{
  "encoder_arch": "mobilenet_v2",
  "model": "model that answers yes/no questions on an image's attributes",
  "dataset": "photos of arthropod specimens (BIOSCAN-5M)",
  "train_examples": 97500,
  "image_size": 64,
  "grayscale": true,
  "crop_scale_min": 1,
  "horizontal_flip": true,
  "translate": 0.12,
  "questions_per_image": 4,
  "encoder_norm": "batchnorm",
  "encoder_activation": "relu6",
  "encoder_depths": [2, 3, 4, 2],
  "encoder_kernel_size": 3,
  "encoder_stem": "single",
  "encoder_expansion": 4,
  "encoder_widths": [40, 80, 160, 320],
  "fusion": "cross_attention",
  "fusion_encoder_width": 128,
  "fusion_encoder_layers": 10,
  "fusion_encoder_norm": "layernorm",
  "fusion_encoder_norm_position": "pre",
  "fusion_encoder_activation": "geglu",
  "fusion_encoder_mlp_ratio": 4,
  "fusion_encoder_head_dim": 48,
  "fusion_encoder_fused_qkv": false,
  "fusion_encoder_bias": "all",
  "fusion_encoder_qk_norm": false,
  "fusion_encoder_parallel_block": false,
  "fusion_encoder_inner_norm": true,
  "fusion_encoder_positions": "sincos",
  "fusion_encoder_cross_attention_every": 1,
  "init": "lecun_normal",
  "residual_init": "none",
  "optimizer": "adamw",
  "lr": 0.0028,
  "beta1": 0.9,
  "beta2": 0.999,
  "eps": 1e-10,
  "steps": 8400,
  "batch_size": 256,
  "epochs": 22.1,
  "lr_schedule": "cosine_restarts",
  "final_lr_fraction": 0,
  "warmup_steps": 160,
  "weight_decay": 0.3
}
Rows from block 3 of the fusion encoder, named by matrix and row number. Rows with one number belong to one neuron. Each number is 200 + 30 x the weight over its row's rms, rounded and kept within 0 to 999. All counts start at 0. After the name is the row's rms in percent of the matrix's.
# gate: MLP gate (fusion_encoder.blocks.3.mlp.gate.weight, 512x128), inputs 64-127
# fc1: MLP up (fusion_encoder.blocks.3.mlp.fc1.weight, 512x128), inputs 64-127
# fc2: MLP down (fusion_encoder.blocks.3.mlp.fc2.weight, 128x512, transposed), outputs 64-127
gate.123,023,204,234,208,242,255,174,259,187,194,183,200,220,185,199,207,156,185,166,197,219,191,154,179,210,220,253,192,141,201,218,232,231,166,194,195,176,198,225,248,151,219,148,184,191,217,190,180,239,238,229,172,187,180,201,201,193,230,254,176,186,208,253,193,187
fc1.123,030,170,216,218,156,176,195,223,222,164,221,229,186,223,225,197,203,226,223,246,195,205,156,225,179,187,182,245,200,209,222,222,155,199,226,139,236,202,191,136,195,229,174,222,160,139,211,263,145,224,176,180,243,200,173,177,225,202,204,236,194,207,219,213,197
fc2.123,038,178,209,212,262,220,217,177,205,232,194,201,217,185,188,169,241,224,218,224,187,234,213,180,125,187,192,226,193,201,228,180,233,257,148,211,189,224,168,193,189,213,202,218,230,244,233,188,165,188,169,160,248,237,200,203,170,217,242,150,175,126,171,173,160
gate.124,039,218,240,215,223,229,203,176,244,208,182,156,206,199,251,195,208,229,213,198,215,160,173,233,160,208,245,208,221,149,171,200,158,194,145,156,201,181,207,172,184,221,147,155,216,173,215,252,215,236,208,171,141,160,184,216,229,174,162,149,251,211,178,238,142
fc1.124,038,218,205,191,198,196,187,214,170,224,247,206,229,229,173,173,189,205,217,151,200,205,234,173,244,188,192,195,196,219,176,198,258,221,257,255,290,212,209,228,148,197,205,251,172,223,202,217,230,178,192,193,246,238,144,216,168,178,234,236,154,163,160,142,218
fc2.124,057,179,197,205,238,229,223,228,166,212,174,200,224,169,192,175,263,204,235,249,229,236,207,195,144,162,157,241,214,181,266,172,219,251,134,201,189,220,159,168,152,224,218,245,237,210,222,182,166,206,167,194,223,239,171,202,182,203,250,173,178,153,174,180,168
gate.125,069,173,243,187,166,196,191,229,218,184,215,278,170,237,212,248,186,143,170,158,199,147,210,184,233,198,244,197,247,220,184,184,278,243,195,171,211,180,198,255,160,230,150,217,234,190,235,196,222,190,207,175,204,178,223,215,204,267,194,234,177,237,175,205,277
fc1.125,075,180,217,221,197,139,195,200,177,98,217,210,217,189,153,254,162,184,192,234,170,196,189,137,284,171,185,189,200,233,166,157,176,188,228,196,181,212,219,232,218,211,230,128,160,187,208,219,176,176,199,167,231,173,275,197,201,233,191,204,198,187,228,178,240
fc2.125,057,211,207,216,190,239,198,186,225,199,188,139,167,216,205,177,191,138,204,132,162,225,203,193,295,181,219,194,211,216,218,204,123,205,212,210,173,213,164,240,214,229,193,217,193,238,204,158,202,189,131,245,142,218,184,166,205,209,170,183,193,207,177,203,272
gate.126,037,240,228,254,224,205,249,268,156,217,276,167,220,201,108,209,186,173,189,206,218,141,198,244,253,194,181,201,175,188,202,151,186,160,237,213,215,239,194,225,141,208,207,205,147,266,107,189,184,229,218,201,221,216,197,176,202,214,234,201,199,172,211,137,206
fc1.126,040,175,156,176,231,210,244,201,237,230,164,205,174,155,210,174,225,212,193,151,217,177,189,217,211,211,244,203,272,211,199,217,231,204,181,166,153,230,162,223,241,200,211,182,225,210,205,142,224,185,237,228,145,252,194,211,176,192,202,110,219,196,179,221,233
fc2.126,055,218,218,203,241,235,212,222,152,230,206,214,212,153,210,188,217,224,253,228,155,214,224,203,165,169,197,230,205,180,245,178,240,235,162,202,203,209,195,173,161,225,245,239,257,184,209,169,170,214,165,200,251,199,199,184,217,201,234,167,206,172,199,169,154
gate.127,021,225,134,130,194,166,191,178,235,243,159,208,150,174,237,197,217,173,210,172,221,148,236,202,131,168,213,180,185,210,180,197,148,212,197,223,179,254,171,140,242,215,176,225,246,203,201,179,191,246,197,247,215,201,197,184,212,214,198,175,179,226,228,170,222
fc1.127,027,181,185,221,177,165,186,220,148,224,201,239,182,186,203,160,212,224,148,191,179,173,198,169,172,222,219,211,285,201,215,198,162,260,170,196,200,142,175,206,182,160,168,190,238,206,203,197,165,248,160,225,211,213,191,215,180,195,177,165,149,139,209,166,186
fc2.127,040,202,223,204,280,214,213,187,178,233,186,186,237,160,168,152,240,215,219,216,203,237,225,191,126,176,182,229,188,186,224,169,214,250,154,217,168,235,165,184,178,203,227,217,218,237,230,173,179,205,179,193,232,239,189,205,173,187,247,174,188,114,183,196,172
gate.128,026,192,170,185,173,171,209,193,262,222,199,200,230,179,218,200,205,158,211,192,251,216,231,249,136,200,257,236,194,145,228,140,231,191,181,219,197,226,179,217,151,191,204,227,191,248,181,210,215,220,236,235,162,204,141,224,170,217,176,188,207,239,199,165,159
fc1.128,035,235,201,243,218,210,216,205,142,169,223,201,201,163,244,140,181,259,236,281,215,200,203,219,150,200,153,196,159,195,216,218,118,165,217,215,203,174,216,144,214,177,170,175,161,122,207,181,192,183,178,166,237,153,252,205,186,184,210,178,213,229,203,231,151
fc2.128,025,174,191,196,209,216,184,194,218,186,177,196,213,229,157,157,218,183,211,191,160,239,207,194,183,165,194,214,235,204,199,167,218,231,124,221,218,247,153,212,169,196,193,211,240,210,207,143,210,189,174,203,188,218,209,194,194,196,213,122,175,137,186,202,192
gate.129,032,185,202,214,223,214,235,221,192,208,176,202,205,221,205,194,178,243,177,228,246,227,172,238,212,165,193,204,234,201,224,214,172,224,144,250,103,156,147,214,209,223,173,164,186,209,188,108,243,247,230,173,140,177,192,210,223,189,212,208,173,185,225,192,205
fc1.129,037,208,211,214,210,175,172,214,200,134,208,179,153,186,161,266,231,187,193,154,187,190,187,217,214,188,234,205,181,198,216,180,196,195,203,203,259,233,204,217,191,195,218,240,186,176,209,221,176,192,185,199,195,216,188,190,163,229,179,233,173,238,193,133,217
fc2.129,049,192,217,186,242,228,219,211,174,219,197,200,219,159,205,179,243,204,235,217,196,242,234,211,130,200,213,241,208,169,227,170,222,262,114,225,208,226,146,158,181,230,232,224,244,228,216,145,181,221,189,164,203,238,194,206,192,199,245,152,216,142,160,184,140
gate.130,022,235,236,203,258,159,213,189,184,225,179,185,190,198,259,195,294,243,172,190,199,118,234,191,207,182,195,166,195,202,275,218,255,178,204,199,191,156,173,195,175,196,238,231,183,201,131,216,201,255,219,212,225,212,232,208,205,185,211,190,189,216,196,246,150
fc1.130,023,172,266,169,246,233,179,149,228,211,189,168,228,169,240,232,168,200,169,220,178,229,176,260,152,230,211,186,190,170,207,215,233,206,233,196,176,198,192,222,195,194,213,183,226,184,195,203,177,204,188,216,290,204,158,219,203,204,185,207,264,219,222,213,150
fc2.130,041,215,229,199,241,223,226,212,162,202,188,213,218,148,190,171,240,220,262,214,173,203,253,189,151,189,199,213,210,189,244,152,210,278,156,205,172,209,173,193,193,216,264,207,238,216,233,189,157,208,186,189,233,226,196,161,178,199,213,150,173,126,190,192,156
gate.131,310,192,186,211,228,229,192,220,199,247,223,187,243,181,181,166,209,266,219,254,202,147,194,210,129,188,175,192,221,121,217,180,180,179,196,216,184,220,211,130,163,212,199,247,162,217,180,192,190,227,148,199,240,209,204,213,213,150,206,201,168,201,203,212,122
fc1.131,323,217,209,210,189,201,169,219,185,181,217,191,176,197,184,192,181,239,205,226,190,130,184,157,129,174,209,210,265,124,191,174,193,204,178,181,224,228,155,140,193,208,208,194,178,245,204,213,190,187,169,177,229,193,226,200,169,181,207,186,179,182,171,153,136
fc2.131,424,242,220,205,228,229,220,180,222,221,158,180,165,198,221,178,196,209,170,187,235,211,198,210,187,252,232,185,182,185,173,229,178,188,181,173,147,207,179,186,248,152,177,152,202,223,213,206,218,194,221,203,141,186,185,204,175,195,134,182,253,215,176,253,190
gate.132,040,192,205,220,167,149,210,174,187,189,212,198,185,164,138,236,181,169,209,193,180,187,185,142,222,187,193,234,213,230,185,166,241,167,197,164,214,255,193,239,266,190,222,195,165,233,187,154,210,189,201,229,205,220,230,237,196,242,195,219,167,191,129,118,237
fc1.132,045,183,177,207,153,210,165,201,218,240,207,199,157,191,199,249,161,174,177,156,182,175,165,175,221,181,239,239,251,208,235,212,280,201,190,121,214,230,186,219,231,184,189,181,207,237,231,141,204,189,218,228,209,210,239,206,177,252,187,228,208,220,146,125,264
fc2.132,050,195,216,203,178,204,170,186,104,169,195,221,198,179,191,176,214,182,221,221,127,186,204,191,253,174,211,204,207,230,201,177,189,223,196,149,168,177,189,215,203,223,250,196,177,163,218,214,165,187,172,193,228,190,220,185,193,208,209,186,196,196,233,187,219
gate.133,026,172,213,226,202,200,210,218,241,283,200,193,177,195,178,203,228,197,205,214,204,168,223,176,141,178,237,230,216,196,194,162,282,193,205,178,147,204,190,187,165,198,195,209,165,254,204,218,212,166,246,233,174,202,135,229,237,237,163,170,197,202,173,215,204
fc1.133,027,210,120,230,198,236,216,183,217,160,194,184,235,185,180,228,183,193,194,170,182,192,171,204,198,224,150,123,224,172,207,242,138,170,204,225,189,190,147,213,239,195,197,149,144,185,150,243,173,205,192,213,182,220,229,206,238,165,233,240,224,218,216,204,137
fc2.133,026,208,202,230,272,220,205,218,169,219,176,193,201,149,202,174,238,205,281,217,177,208,215,214,96,179,250,215,225,166,228,192,214,257,174,231,189,220,175,200,192,229,260,260,224,214,241,179,171,189,221,177,261,215,209,192,212,224,262,136,205,175,189,195,159
gate.134,036,188,182,218,174,182,197,219,203,104,150,173,262,217,172,197,210,222,186,216,191,221,216,170,259,159,161,165,194,215,220,198,172,191,268,232,175,159,217,191,150,222,247,172,151,207,165,168,212,176,185,230,186,221,226,194,212,212,217,186,132,199,223,207,206
fc1.134,039,196,175,182,213,215,206,145,202,243,226,141,153,209,188,156,196,195,207,250,184,229,208,200,171,214,162,275,207,208,203,171,151,208,110,231,228,255,199,184,248,210,244,178,248,242,191,198,219,208,216,193,218,179,233,199,194,241,200,153,267,185,183,181,188
fc2.134,059,211,212,192,275,217,212,200,181,209,191,209,185,177,184,178,253,208,230,206,213,212,215,183,146,199,196,225,197,177,223,168,266,274,143,204,235,209,170,182,186,199,214,214,238,233,251,198,166,190,179,170,249,220,194,196,195,199,224,152,199,140,150,194,169
gate.135,022,142,281,213,166,199,224,207,216,201,199,183,213,214,251,175,192,229,229,201,194,247,227,224,185,171,202,183,151,180,172,191,185,180,200,225,222,153,200,227,231,200,217,238,211,248,147,240,209,181,131,211,133,163,205,152,184,200,201,240,199,231,174,218,188
fc1.135,020,280,228,184,225,185,266,195,217,228,221,243,183,182,174,201,199,195,198,200,215,181,215,193,204,204,236,252,210,159,234,202,196,225,175,234,200,220,174,151,195,252,216,186,224,215,141,222,150,278,210,220,179,200,175,238,180,225,153,168,172,183,228,202,205
fc2.135,024,201,188,203,231,202,212,192,193,222,180,218,189,192,188,164,232,219,247,216,211,196,226,229,135,190,182,239,172,205,217,194,241,242,170,210,187,207,194,166,196,199,232,217,221,231,241,164,174,233,147,173,241,192,206,186,186,182,261,164,144,124,154,183,132
gate.136,047,208,206,220,213,221,184,171,231,201,131,162,219,175,209,238,249,156,158,229,206,209,157,168,214,220,226,230,220,218,205,182,228,179,220,166,211,209,167,236,250,215,183,154,206,213,224,182,246,196,217,230,164,229,176,224,200,224,195,193,228,227,179,180,248
fc1.136,040,201,252,183,231,198,176,187,180,160,191,222,210,225,254,194,127,190,216,203,184,163,201,254,247,179,173,231,154,203,167,221,181,174,194,260,229,228,159,174,171,226,249,180,166,204,136,206,207,245,178,147,230,179,213,211,270,188,222,256,162,230,180,185,197
fc2.136,038,227,243,206,237,213,211,205,158,210,226,248,147,191,227,150,190,206,194,190,227,144,256,217,186,218,237,168,219,180,189,205,236,215,171,176,221,178,208,205,214,185,177,191,185,227,202,265,200,161,213,169,209,185,186,176,214,182,171,144,214,180,181,251,195
gate.137,025,188,253,237,168,153,163,197,197,177,180,234,211,234,189,162,183,212,207,186,184,171,227,177,196,215,264,128,191,241,214,277,193,235,199,230,220,158,204,222,201,202,220,185,190,158,220,233,168,224,249,166,147,222,232,197,210,196,166,202,149,215,188,173,195
fc1.137,025,181,195,140,184,182,204,195,161,185,197,215,182,205,174,171,208,222,143,211,189,256,216,156,226,196,181,198,139,202,214,233,201,227,236,200,218,185,211,182,233,177,214,192,130,192,173,220,184,201,164,141,144,206,203,224,246,181,194,222,163,230,145,231,240
fc2.137,031,192,215,230,249,237,189,207,138,201,224,190,196,156,198,186,231,207,271,189,199,202,210,193,144,216,213,212,217,187,252,179,202,237,128,193,219,183,149,187,212,209,250,220,203,222,208,194,135,199,193,185,259,205,205,189,203,197,231,154,205,132,201,185,143