Weights of a small model that answers yes/no questions on an image's attributes.
Model: 7.83M parameters, 64-pixel images, encoder arch mobilenet_v2, encoder norm batchnorm, encoder activation relu6, encoder depths [2, 3, 4, 2], encoder widths [40, 80, 160, 320], fusion encoder width 128, fusion encoder layers 10, fusion encoder norm layernorm, fusion encoder activation geglu.
Training: adamw at rate 0.0028, 8400 steps.
Data: 97500 training examples, 22.1 epochs.
Rows from block 5 of the fusion encoder of a small model that answers yes/no questions on an image's attributes, named by matrix and row number. Rows with one number belong to one neuron. Each number is 200 + 40 x the weight over its row's rms, rounded and kept within 0 to 999. All counts start at 0.
Before each neuron's rows are labels from the 100 texts, of 14848, where the neuron reaches its largest size: "fires on" is the input token at the peak. Only what is clearly more common there than usual is listed. The data: photos of arthropod specimens (BIOSCAN-5M). In brackets: how many of the 100, against the usual share in percent.
# gate: MLP gate (fusion_encoder.blocks.5.mlp.gate.weight, 512x128), inputs 64-127
# fc1: MLP up (fusion_encoder.blocks.5.mlp.fc1.weight, 512x128), inputs 64-127
# fc2: MLP down (fusion_encoder.blocks.5.mlp.fc2.weight, 128x512, transposed), outputs 64-127

fires on: "order Diptera" (25 vs 11.2); "order Coleoptera" (20 vs 6.9); "family Mymaridae" (7 vs 0.5)
gate.286,197,190,189,265,233,232,222,266,148,217,184,200,167,138,247,185,227,182,184,201,278,190,163,191,153,218,183,56,207,230,205,166,240,104,246,211,167,221,246,205,162,135,250,214,206,228,153,172,181,154,188,198,255,95,128,161,223,213,183,266,207,185,206,183
fc1.286,237,158,180,182,228,218,204,128,185,262,241,156,206,243,195,214,204,174,254,197,166,132,249,196,196,201,209,322,144,189,181,203,227,322,141,158,225,153,238,224,185,232,229,186,208,257,161,211,128,174,177,182,154,233,173,252,202,177,256,179,248,228,235,240
fc2.286,116,201,211,160,198,181,122,123,205,177,201,258,207,208,135,163,146,176,200,178,215,267,181,340,178,213,165,212,217,203,185,200,210,167,197,130,174,165,272,221,234,194,233,162,142,214,189,182,220,176,174,217,163,192,191,202,202,196,200,181,138,216,221,328

fires on: "order Diptera" (33 vs 11.2); "class Collembola" (14 vs 0.9); "order Psocodea" (11 vs 1.7); "order Araneae" (8 vs 0.8)
gate.330,221,180,288,265,210,266,247,173,160,211,210,191,175,216,227,259,197,262,207,174,202,184,180,256,183,141,139,187,216,265,199,169,173,189,146,209,148,294,171,218,198,238,228,230,151,318,188,209,188,158,282,182,210,224,219,234,213,204,182,181,125,171,250,172
fc1.330,172,176,189,238,174,217,294,224,219,229,260,225,208,197,228,272,318,231,273,198,169,193,176,206,233,207,224,239,190,232,202,187,150,289,236,184,196,220,109,135,217,216,209,220,161,205,210,226,226,214,233,257,258,170,214,254,156,224,270,202,194,231,263,158
fc2.330,147,214,211,176,209,210,209,110,219,212,205,244,209,200,157,197,151,204,147,197,208,266,195,347,178,222,150,230,208,173,178,212,246,174,201,153,143,154,270,232,253,206,253,157,165,242,189,180,217,196,203,214,162,174,183,178,217,214,218,154,154,228,215,314

fires on: "order Diptera" (28 vs 11.2); "class Collembola" (12 vs 0.9)
gate.5,221,139,236,99,192,206,205,229,205,199,177,274,149,132,234,244,256,213,175,179,200,204,165,229,295,203,144,248,204,245,190,203,238,211,236,171,152,122,284,207,221,239,261,237,235,265,221,180,192,242,212,221,286,219,130,163,153,276,269,188,207,217,187,134
fc1.5,200,200,222,238,214,260,241,242,182,145,192,219,158,254,155,270,194,169,221,264,203,219,189,137,177,224,142,167,140,242,207,154,201,219,154,231,180,240,188,149,215,259,207,229,235,191,182,212,221,177,169,181,243,165,126,311,186,174,206,193,180,207,175,153
fc2.5,151,211,196,177,192,216,171,144,215,198,204,246,196,214,159,184,138,175,186,193,211,237,187,367,165,231,156,225,207,199,179,211,219,171,201,124,87,179,231,227,255,216,249,170,145,241,186,194,219,186,191,219,136,187,202,179,204,203,220,168,150,232,224,310

fires on: "class Insecta" (49 vs 21.7)
gate.383,197,212,192,213,250,230,236,298,245,196,232,211,250,221,202,150,222,155,209,247,187,176,274,156,185,197,199,201,162,219,216,245,93,234,196,202,205,214,178,159,193,121,199,199,199,204,190,306,211,202,176,194,160,179,237,216,202,136,284,175,272,188,196,180
fc1.383,227,193,175,247,213,201,204,197,189,228,203,156,203,190,202,133,239,212,176,258,267,173,199,183,238,260,240,181,192,111,247,179,213,152,279,314,218,244,167,171,161,188,167,137,201,121,282,178,203,241,197,167,201,189,232,237,185,210,227,284,206,198,241,168
fc2.383,162,210,212,186,196,190,110,168,212,179,203,259,201,194,140,185,160,156,200,193,187,203,154,263,177,237,202,209,197,149,175,178,195,192,196,124,159,198,231,260,251,202,219,128,122,229,197,190,215,173,194,249,98,213,180,192,214,168,221,192,191,225,194,256

fires on: "order Diptera" (27 vs 11.2); "order Coleoptera" (16 vs 6.9)
gate.171,203,145,202,233,112,226,212,193,197,164,163,163,130,242,197,214,277,191,231,149,170,219,157,194,205,171,154,257,195,218,180,141,171,227,164,135,235,202,132,163,218,177,211,208,72,217,143,197,214,106,242,203,200,176,226,180,191,201,211,203,170,342,236,189
fc1.171,243,198,229,238,189,218,257,197,179,190,169,186,167,170,151,200,203,235,217,237,249,198,211,214,207,159,172,167,208,203,211,140,205,175,214,210,192,208,206,218,181,202,264,226,113,156,162,185,261,209,225,199,253,139,149,209,148,264,116,212,195,256,227,195
fc2.171,143,190,204,184,189,199,172,176,207,172,227,256,211,201,169,184,104,177,180,203,192,241,196,365,187,207,160,244,232,194,188,182,212,156,204,115,133,166,254,242,259,194,239,165,167,226,203,193,202,200,164,204,145,215,214,199,219,200,183,161,162,208,222,307

fires on: "class Insecta" (100 vs 21.7)
gate.368,215,206,190,219,221,249,209,294,236,222,167,237,195,257,212,128,243,170,275,263,205,174,279,126,191,180,223,108,148,235,238,127,124,193,195,161,171,210,159,180,194,117,168,196,154,179,219,274,259,195,210,185,158,140,228,222,185,166,235,202,270,229,243,137
fc1.368,277,222,275,249,157,262,227,200,107,206,200,212,221,176,279,196,240,196,319,187,249,135,170,179,169,137,222,113,160,184,197,193,165,292,228,170,219,218,131,190,195,260,163,135,166,166,193,137,184,221,194,237,215,209,203,173,174,177,175,182,180,235,172,142
fc2.368,149,222,208,171,171,179,154,139,217,211,251,255,191,248,260,186,183,220,202,172,221,220,159,184,194,263,197,202,206,160,167,206,195,181,156,213,171,261,205,269,217,227,210,271,131,248,187,200,190,199,223,271,202,197,175,261,208,193,206,185,160,254,234,205

fires on: "class Insecta" (100 vs 21.7)
gate.463,172,213,169,129,233,182,211,227,242,189,225,207,270,212,249,154,186,185,224,191,187,183,216,173,177,239,215,282,220,235,220,232,170,287,173,216,207,194,204,195,238,126,160,187,154,252,230,237,207,213,208,219,103,268,189,199,198,190,269,236,278,213,185,196
fc1.463,234,209,228,216,173,228,253,150,184,214,182,217,198,194,147,254,188,232,170,223,195,213,173,267,188,199,180,172,206,186,206,174,223,80,208,180,215,214,207,195,154,273,208,214,182,133,177,166,183,222,198,168,244,164,169,174,228,231,129,190,127,236,303,219
fc2.463,168,221,217,195,210,198,192,132,213,196,196,256,204,220,140,193,142,188,190,202,193,251,179,298,146,221,152,226,193,196,185,174,227,184,193,100,126,176,232,243,266,226,231,149,142,242,187,189,233,169,211,224,143,170,188,188,198,207,216,157,150,267,233,285

fires on: "class Arachnida" (32 vs 1.7); "order Araneae" (17 vs 0.8); "order Entomobryomorpha" (15 vs 0.6); "class Collembola" (7 vs 0.9)
gate.265,255,257,211,296,262,236,241,187,249,169,194,191,236,161,120,172,137,186,158,223,138,203,196,169,203,196,181,193,221,174,210,182,185,40,260,146,229,201,224,220,211,256,205,234,253,167,159,225,184,202,215,241,275,151,183,163,212,191,105,229,166,179,223,222
fc1.265,234,172,142,288,191,262,156,206,173,256,200,216,188,225,191,151,220,192,251,244,325,215,160,207,246,190,223,161,134,162,191,144,213,220,210,256,180,277,108,261,149,229,141,200,158,177,227,115,225,203,184,204,190,169,184,245,205,132,251,300,196,174,172,204
fc2.265,137,222,201,194,201,202,152,153,223,179,192,272,202,194,130,158,143,171,216,182,206,255,188,276,158,210,172,226,216,192,183,172,210,157,204,130,137,155,253,235,261,221,257,158,133,246,183,179,247,166,170,226,142,179,190,204,196,207,177,151,139,220,233,277

fires on: "order Hymenoptera" (54 vs 8)
gate.440,205,221,204,142,201,208,228,216,191,171,246,149,238,197,282,188,187,157,200,218,311,188,167,208,165,209,171,184,204,222,221,225,180,259,127,228,198,227,194,217,160,181,205,187,224,271,172,210,164,196,256,162,157,190,224,168,243,163,242,205,214,145,103,214
fc1.440,138,172,165,208,185,212,90,199,225,202,178,268,171,188,164,181,175,207,247,195,187,193,250,188,245,202,242,222,216,191,171,148,189,182,236,146,230,172,218,175,248,204,196,155,213,151,207,204,223,216,158,248,226,214,200,230,175,191,189,224,215,263,266,217
fc2.440,121,213,193,172,155,212,173,183,215,195,233,242,249,139,177,172,155,176,187,285,206,265,185,243,132,176,202,213,191,208,196,208,237,203,203,137,177,161,227,191,253,230,272,171,152,274,135,182,218,152,196,210,185,141,213,138,208,227,208,113,141,174,199,269

fires on: "order Diptera" (80 vs 11.2)
gate.178,177,222,115,197,185,198,173,265,227,193,218,182,211,197,174,174,212,165,225,254,252,211,261,198,152,195,205,158,170,225,215,163,171,195,177,91,168,166,162,189,189,149,218,156,137,227,188,264,251,135,208,161,180,138,237,188,228,176,227,174,305,166,191,190
fc1.178,156,236,149,193,198,230,194,288,226,169,208,187,222,258,136,142,222,159,252,254,205,242,246,185,195,196,189,233,154,193,214,200,204,250,189,150,150,158,168,232,222,145,209,173,120,204,214,235,216,184,192,220,184,177,212,187,175,201,211,164,291,212,262,156
fc2.178,145,211,187,175,244,169,92,222,184,147,175,214,203,176,139,174,160,167,202,127,216,209,175,223,177,293,196,238,246,136,164,208,187,159,205,235,188,150,249,264,195,194,228,213,183,195,232,180,184,169,125,215,153,245,171,186,200,184,203,199,186,225,231,224

fires on: "class Arachnida" (43 vs 1.7); "order Entomobryomorpha" (17 vs 0.6); "order Symphypleona" (8 vs 0.2); "order Mesostigmata" (7 vs 0.2)
gate.462,154,191,150,172,252,242,233,283,262,139,214,207,270,207,237,212,256,150,214,247,224,189,233,121,162,202,197,241,164,236,231,227,139,270,215,239,209,190,164,126,188,145,220,233,172,259,190,264,220,187,223,167,199,166,275,237,215,177,266,172,255,149,179,171
fc1.462,170,143,152,222,200,219,214,192,193,217,178,213,227,172,273,195,277,212,226,241,255,201,173,143,223,207,196,260,190,187,250,196,212,203,287,332,217,272,174,136,186,221,205,169,219,174,223,170,200,239,242,171,232,182,246,251,190,212,239,228,181,245,224,182
fc2.462,189,228,206,192,178,208,119,179,193,196,199,242,222,231,165,154,172,151,232,218,226,208,175,243,152,177,207,197,197,158,185,159,171,214,187,96,148,206,214,280,272,172,186,134,98,225,193,221,220,143,212,263,102,167,179,201,205,157,229,191,205,232,187,241

fires on: "order Hymenoptera" (49 vs 8); "family Diapriidae" (11 vs 0.5); "family Proctotrupidae" (8 vs 0.1); "family Ichneumonidae" (8 vs 0.6)
gate.272,174,197,204,228,246,220,194,177,222,208,106,255,198,199,140,134,228,226,252,238,271,235,189,167,215,194,302,232,156,195,203,70,254,185,234,232,198,169,175,154,256,225,208,181,179,176,259,191,286,184,161,227,193,194,175,207,186,257,201,223,182,268,168,189
fc1.272,197,180,191,220,177,191,225,194,189,279,147,253,208,229,195,176,212,228,275,247,264,178,235,169,209,154,265,188,180,185,196,110,209,247,241,225,203,275,184,126,264,213,184,167,127,140,237,179,265,195,193,213,196,202,183,247,210,235,227,212,206,299,196,204
fc2.272,147,209,177,202,196,200,103,170,220,192,199,258,195,218,156,155,156,176,234,184,216,232,202,269,191,210,208,200,208,190,184,183,183,138,198,123,124,159,233,245,243,197,230,174,148,244,197,195,216,195,149,217,115,196,185,214,210,173,184,212,177,213,221,241

fires on: "order Diptera" (27 vs 11.2); "order Hymenoptera" (19 vs 8)
gate.486,246,173,219,288,270,211,225,254,268,206,196,231,208,212,165,157,202,216,228,203,183,222,268,258,185,188,227,122,191,216,168,139,177,48,215,133,210,188,164,160,216,158,193,239,210,165,205,216,248,205,200,180,161,164,213,252,192,172,113,242,193,194,283,167
fc1.486,187,164,148,204,104,193,177,213,143,232,141,209,188,192,207,174,126,182,198,243,292,167,226,193,205,201,222,98,216,139,216,191,196,243,248,215,174,283,251,226,188,192,156,169,104,122,218,178,175,235,175,195,194,182,205,253,252,215,226,234,195,211,241,217
fc2.486,147,211,205,194,205,192,148,158,214,188,208,259,204,192,154,183,160,171,224,185,195,230,190,272,163,225,175,216,203,200,184,180,186,163,195,103,142,173,232,227,255,203,255,156,141,242,189,181,228,180,179,227,116,195,191,200,205,205,208,170,161,240,221,263

fires on: "order Hymenoptera" (38 vs 8); "family Diapriidae" (10 vs 0.5); "family Throscidae" (9 vs 0.3); "family Proctotrupidae" (7 vs 0.1)
gate.85,205,187,173,127,171,206,143,165,240,191,220,193,193,237,223,176,191,216,207,287,291,130,177,161,233,244,225,198,200,198,191,189,212,226,185,275,210,208,218,184,184,132,189,247,214,220,222,165,159,199,216,137,202,207,238,256,229,222,236,268,160,229,158,218
fc1.85,260,231,277,188,253,172,233,194,203,246,238,175,214,241,220,197,213,209,162,218,165,127,180,201,143,190,131,222,256,126,226,123,194,104,245,159,196,187,293,208,191,235,212,151,258,173,159,201,204,151,166,227,200,196,167,178,225,188,226,159,223,168,156,205
fc2.85,141,219,196,187,197,197,146,151,220,183,198,278,217,196,141,172,142,177,201,187,208,249,179,283,156,215,156,233,214,187,185,188,214,179,203,106,137,158,254,241,261,210,251,153,135,241,183,178,224,159,185,226,143,179,189,188,203,205,204,156,145,242,224,280

fires on: "class Insecta" (100 vs 21.7)
gate.184,114,186,214,142,211,212,190,158,250,155,268,171,241,156,338,226,226,191,209,236,291,186,237,238,222,210,193,249,252,292,274,175,156,205,213,222,159,230,225,156,196,190,195,165,179,248,167,238,224,254,262,175,169,230,270,233,273,187,296,188,258,237,223,189
fc1.184,257,195,235,228,245,221,215,224,209,165,128,192,184,210,153,192,214,206,174,212,112,108,178,253,173,152,192,135,222,189,164,123,207,139,266,190,203,221,254,227,181,191,211,229,155,162,195,148,190,124,186,185,267,244,275,172,226,236,146,145,171,185,234,243
fc2.184,154,220,204,196,202,194,161,122,218,178,201,272,202,211,134,167,160,184,193,195,208,251,189,285,174,216,155,228,203,193,182,187,213,175,197,134,141,167,237,243,256,208,239,167,135,227,189,178,239,180,187,226,154,177,190,200,200,203,206,160,173,230,220,278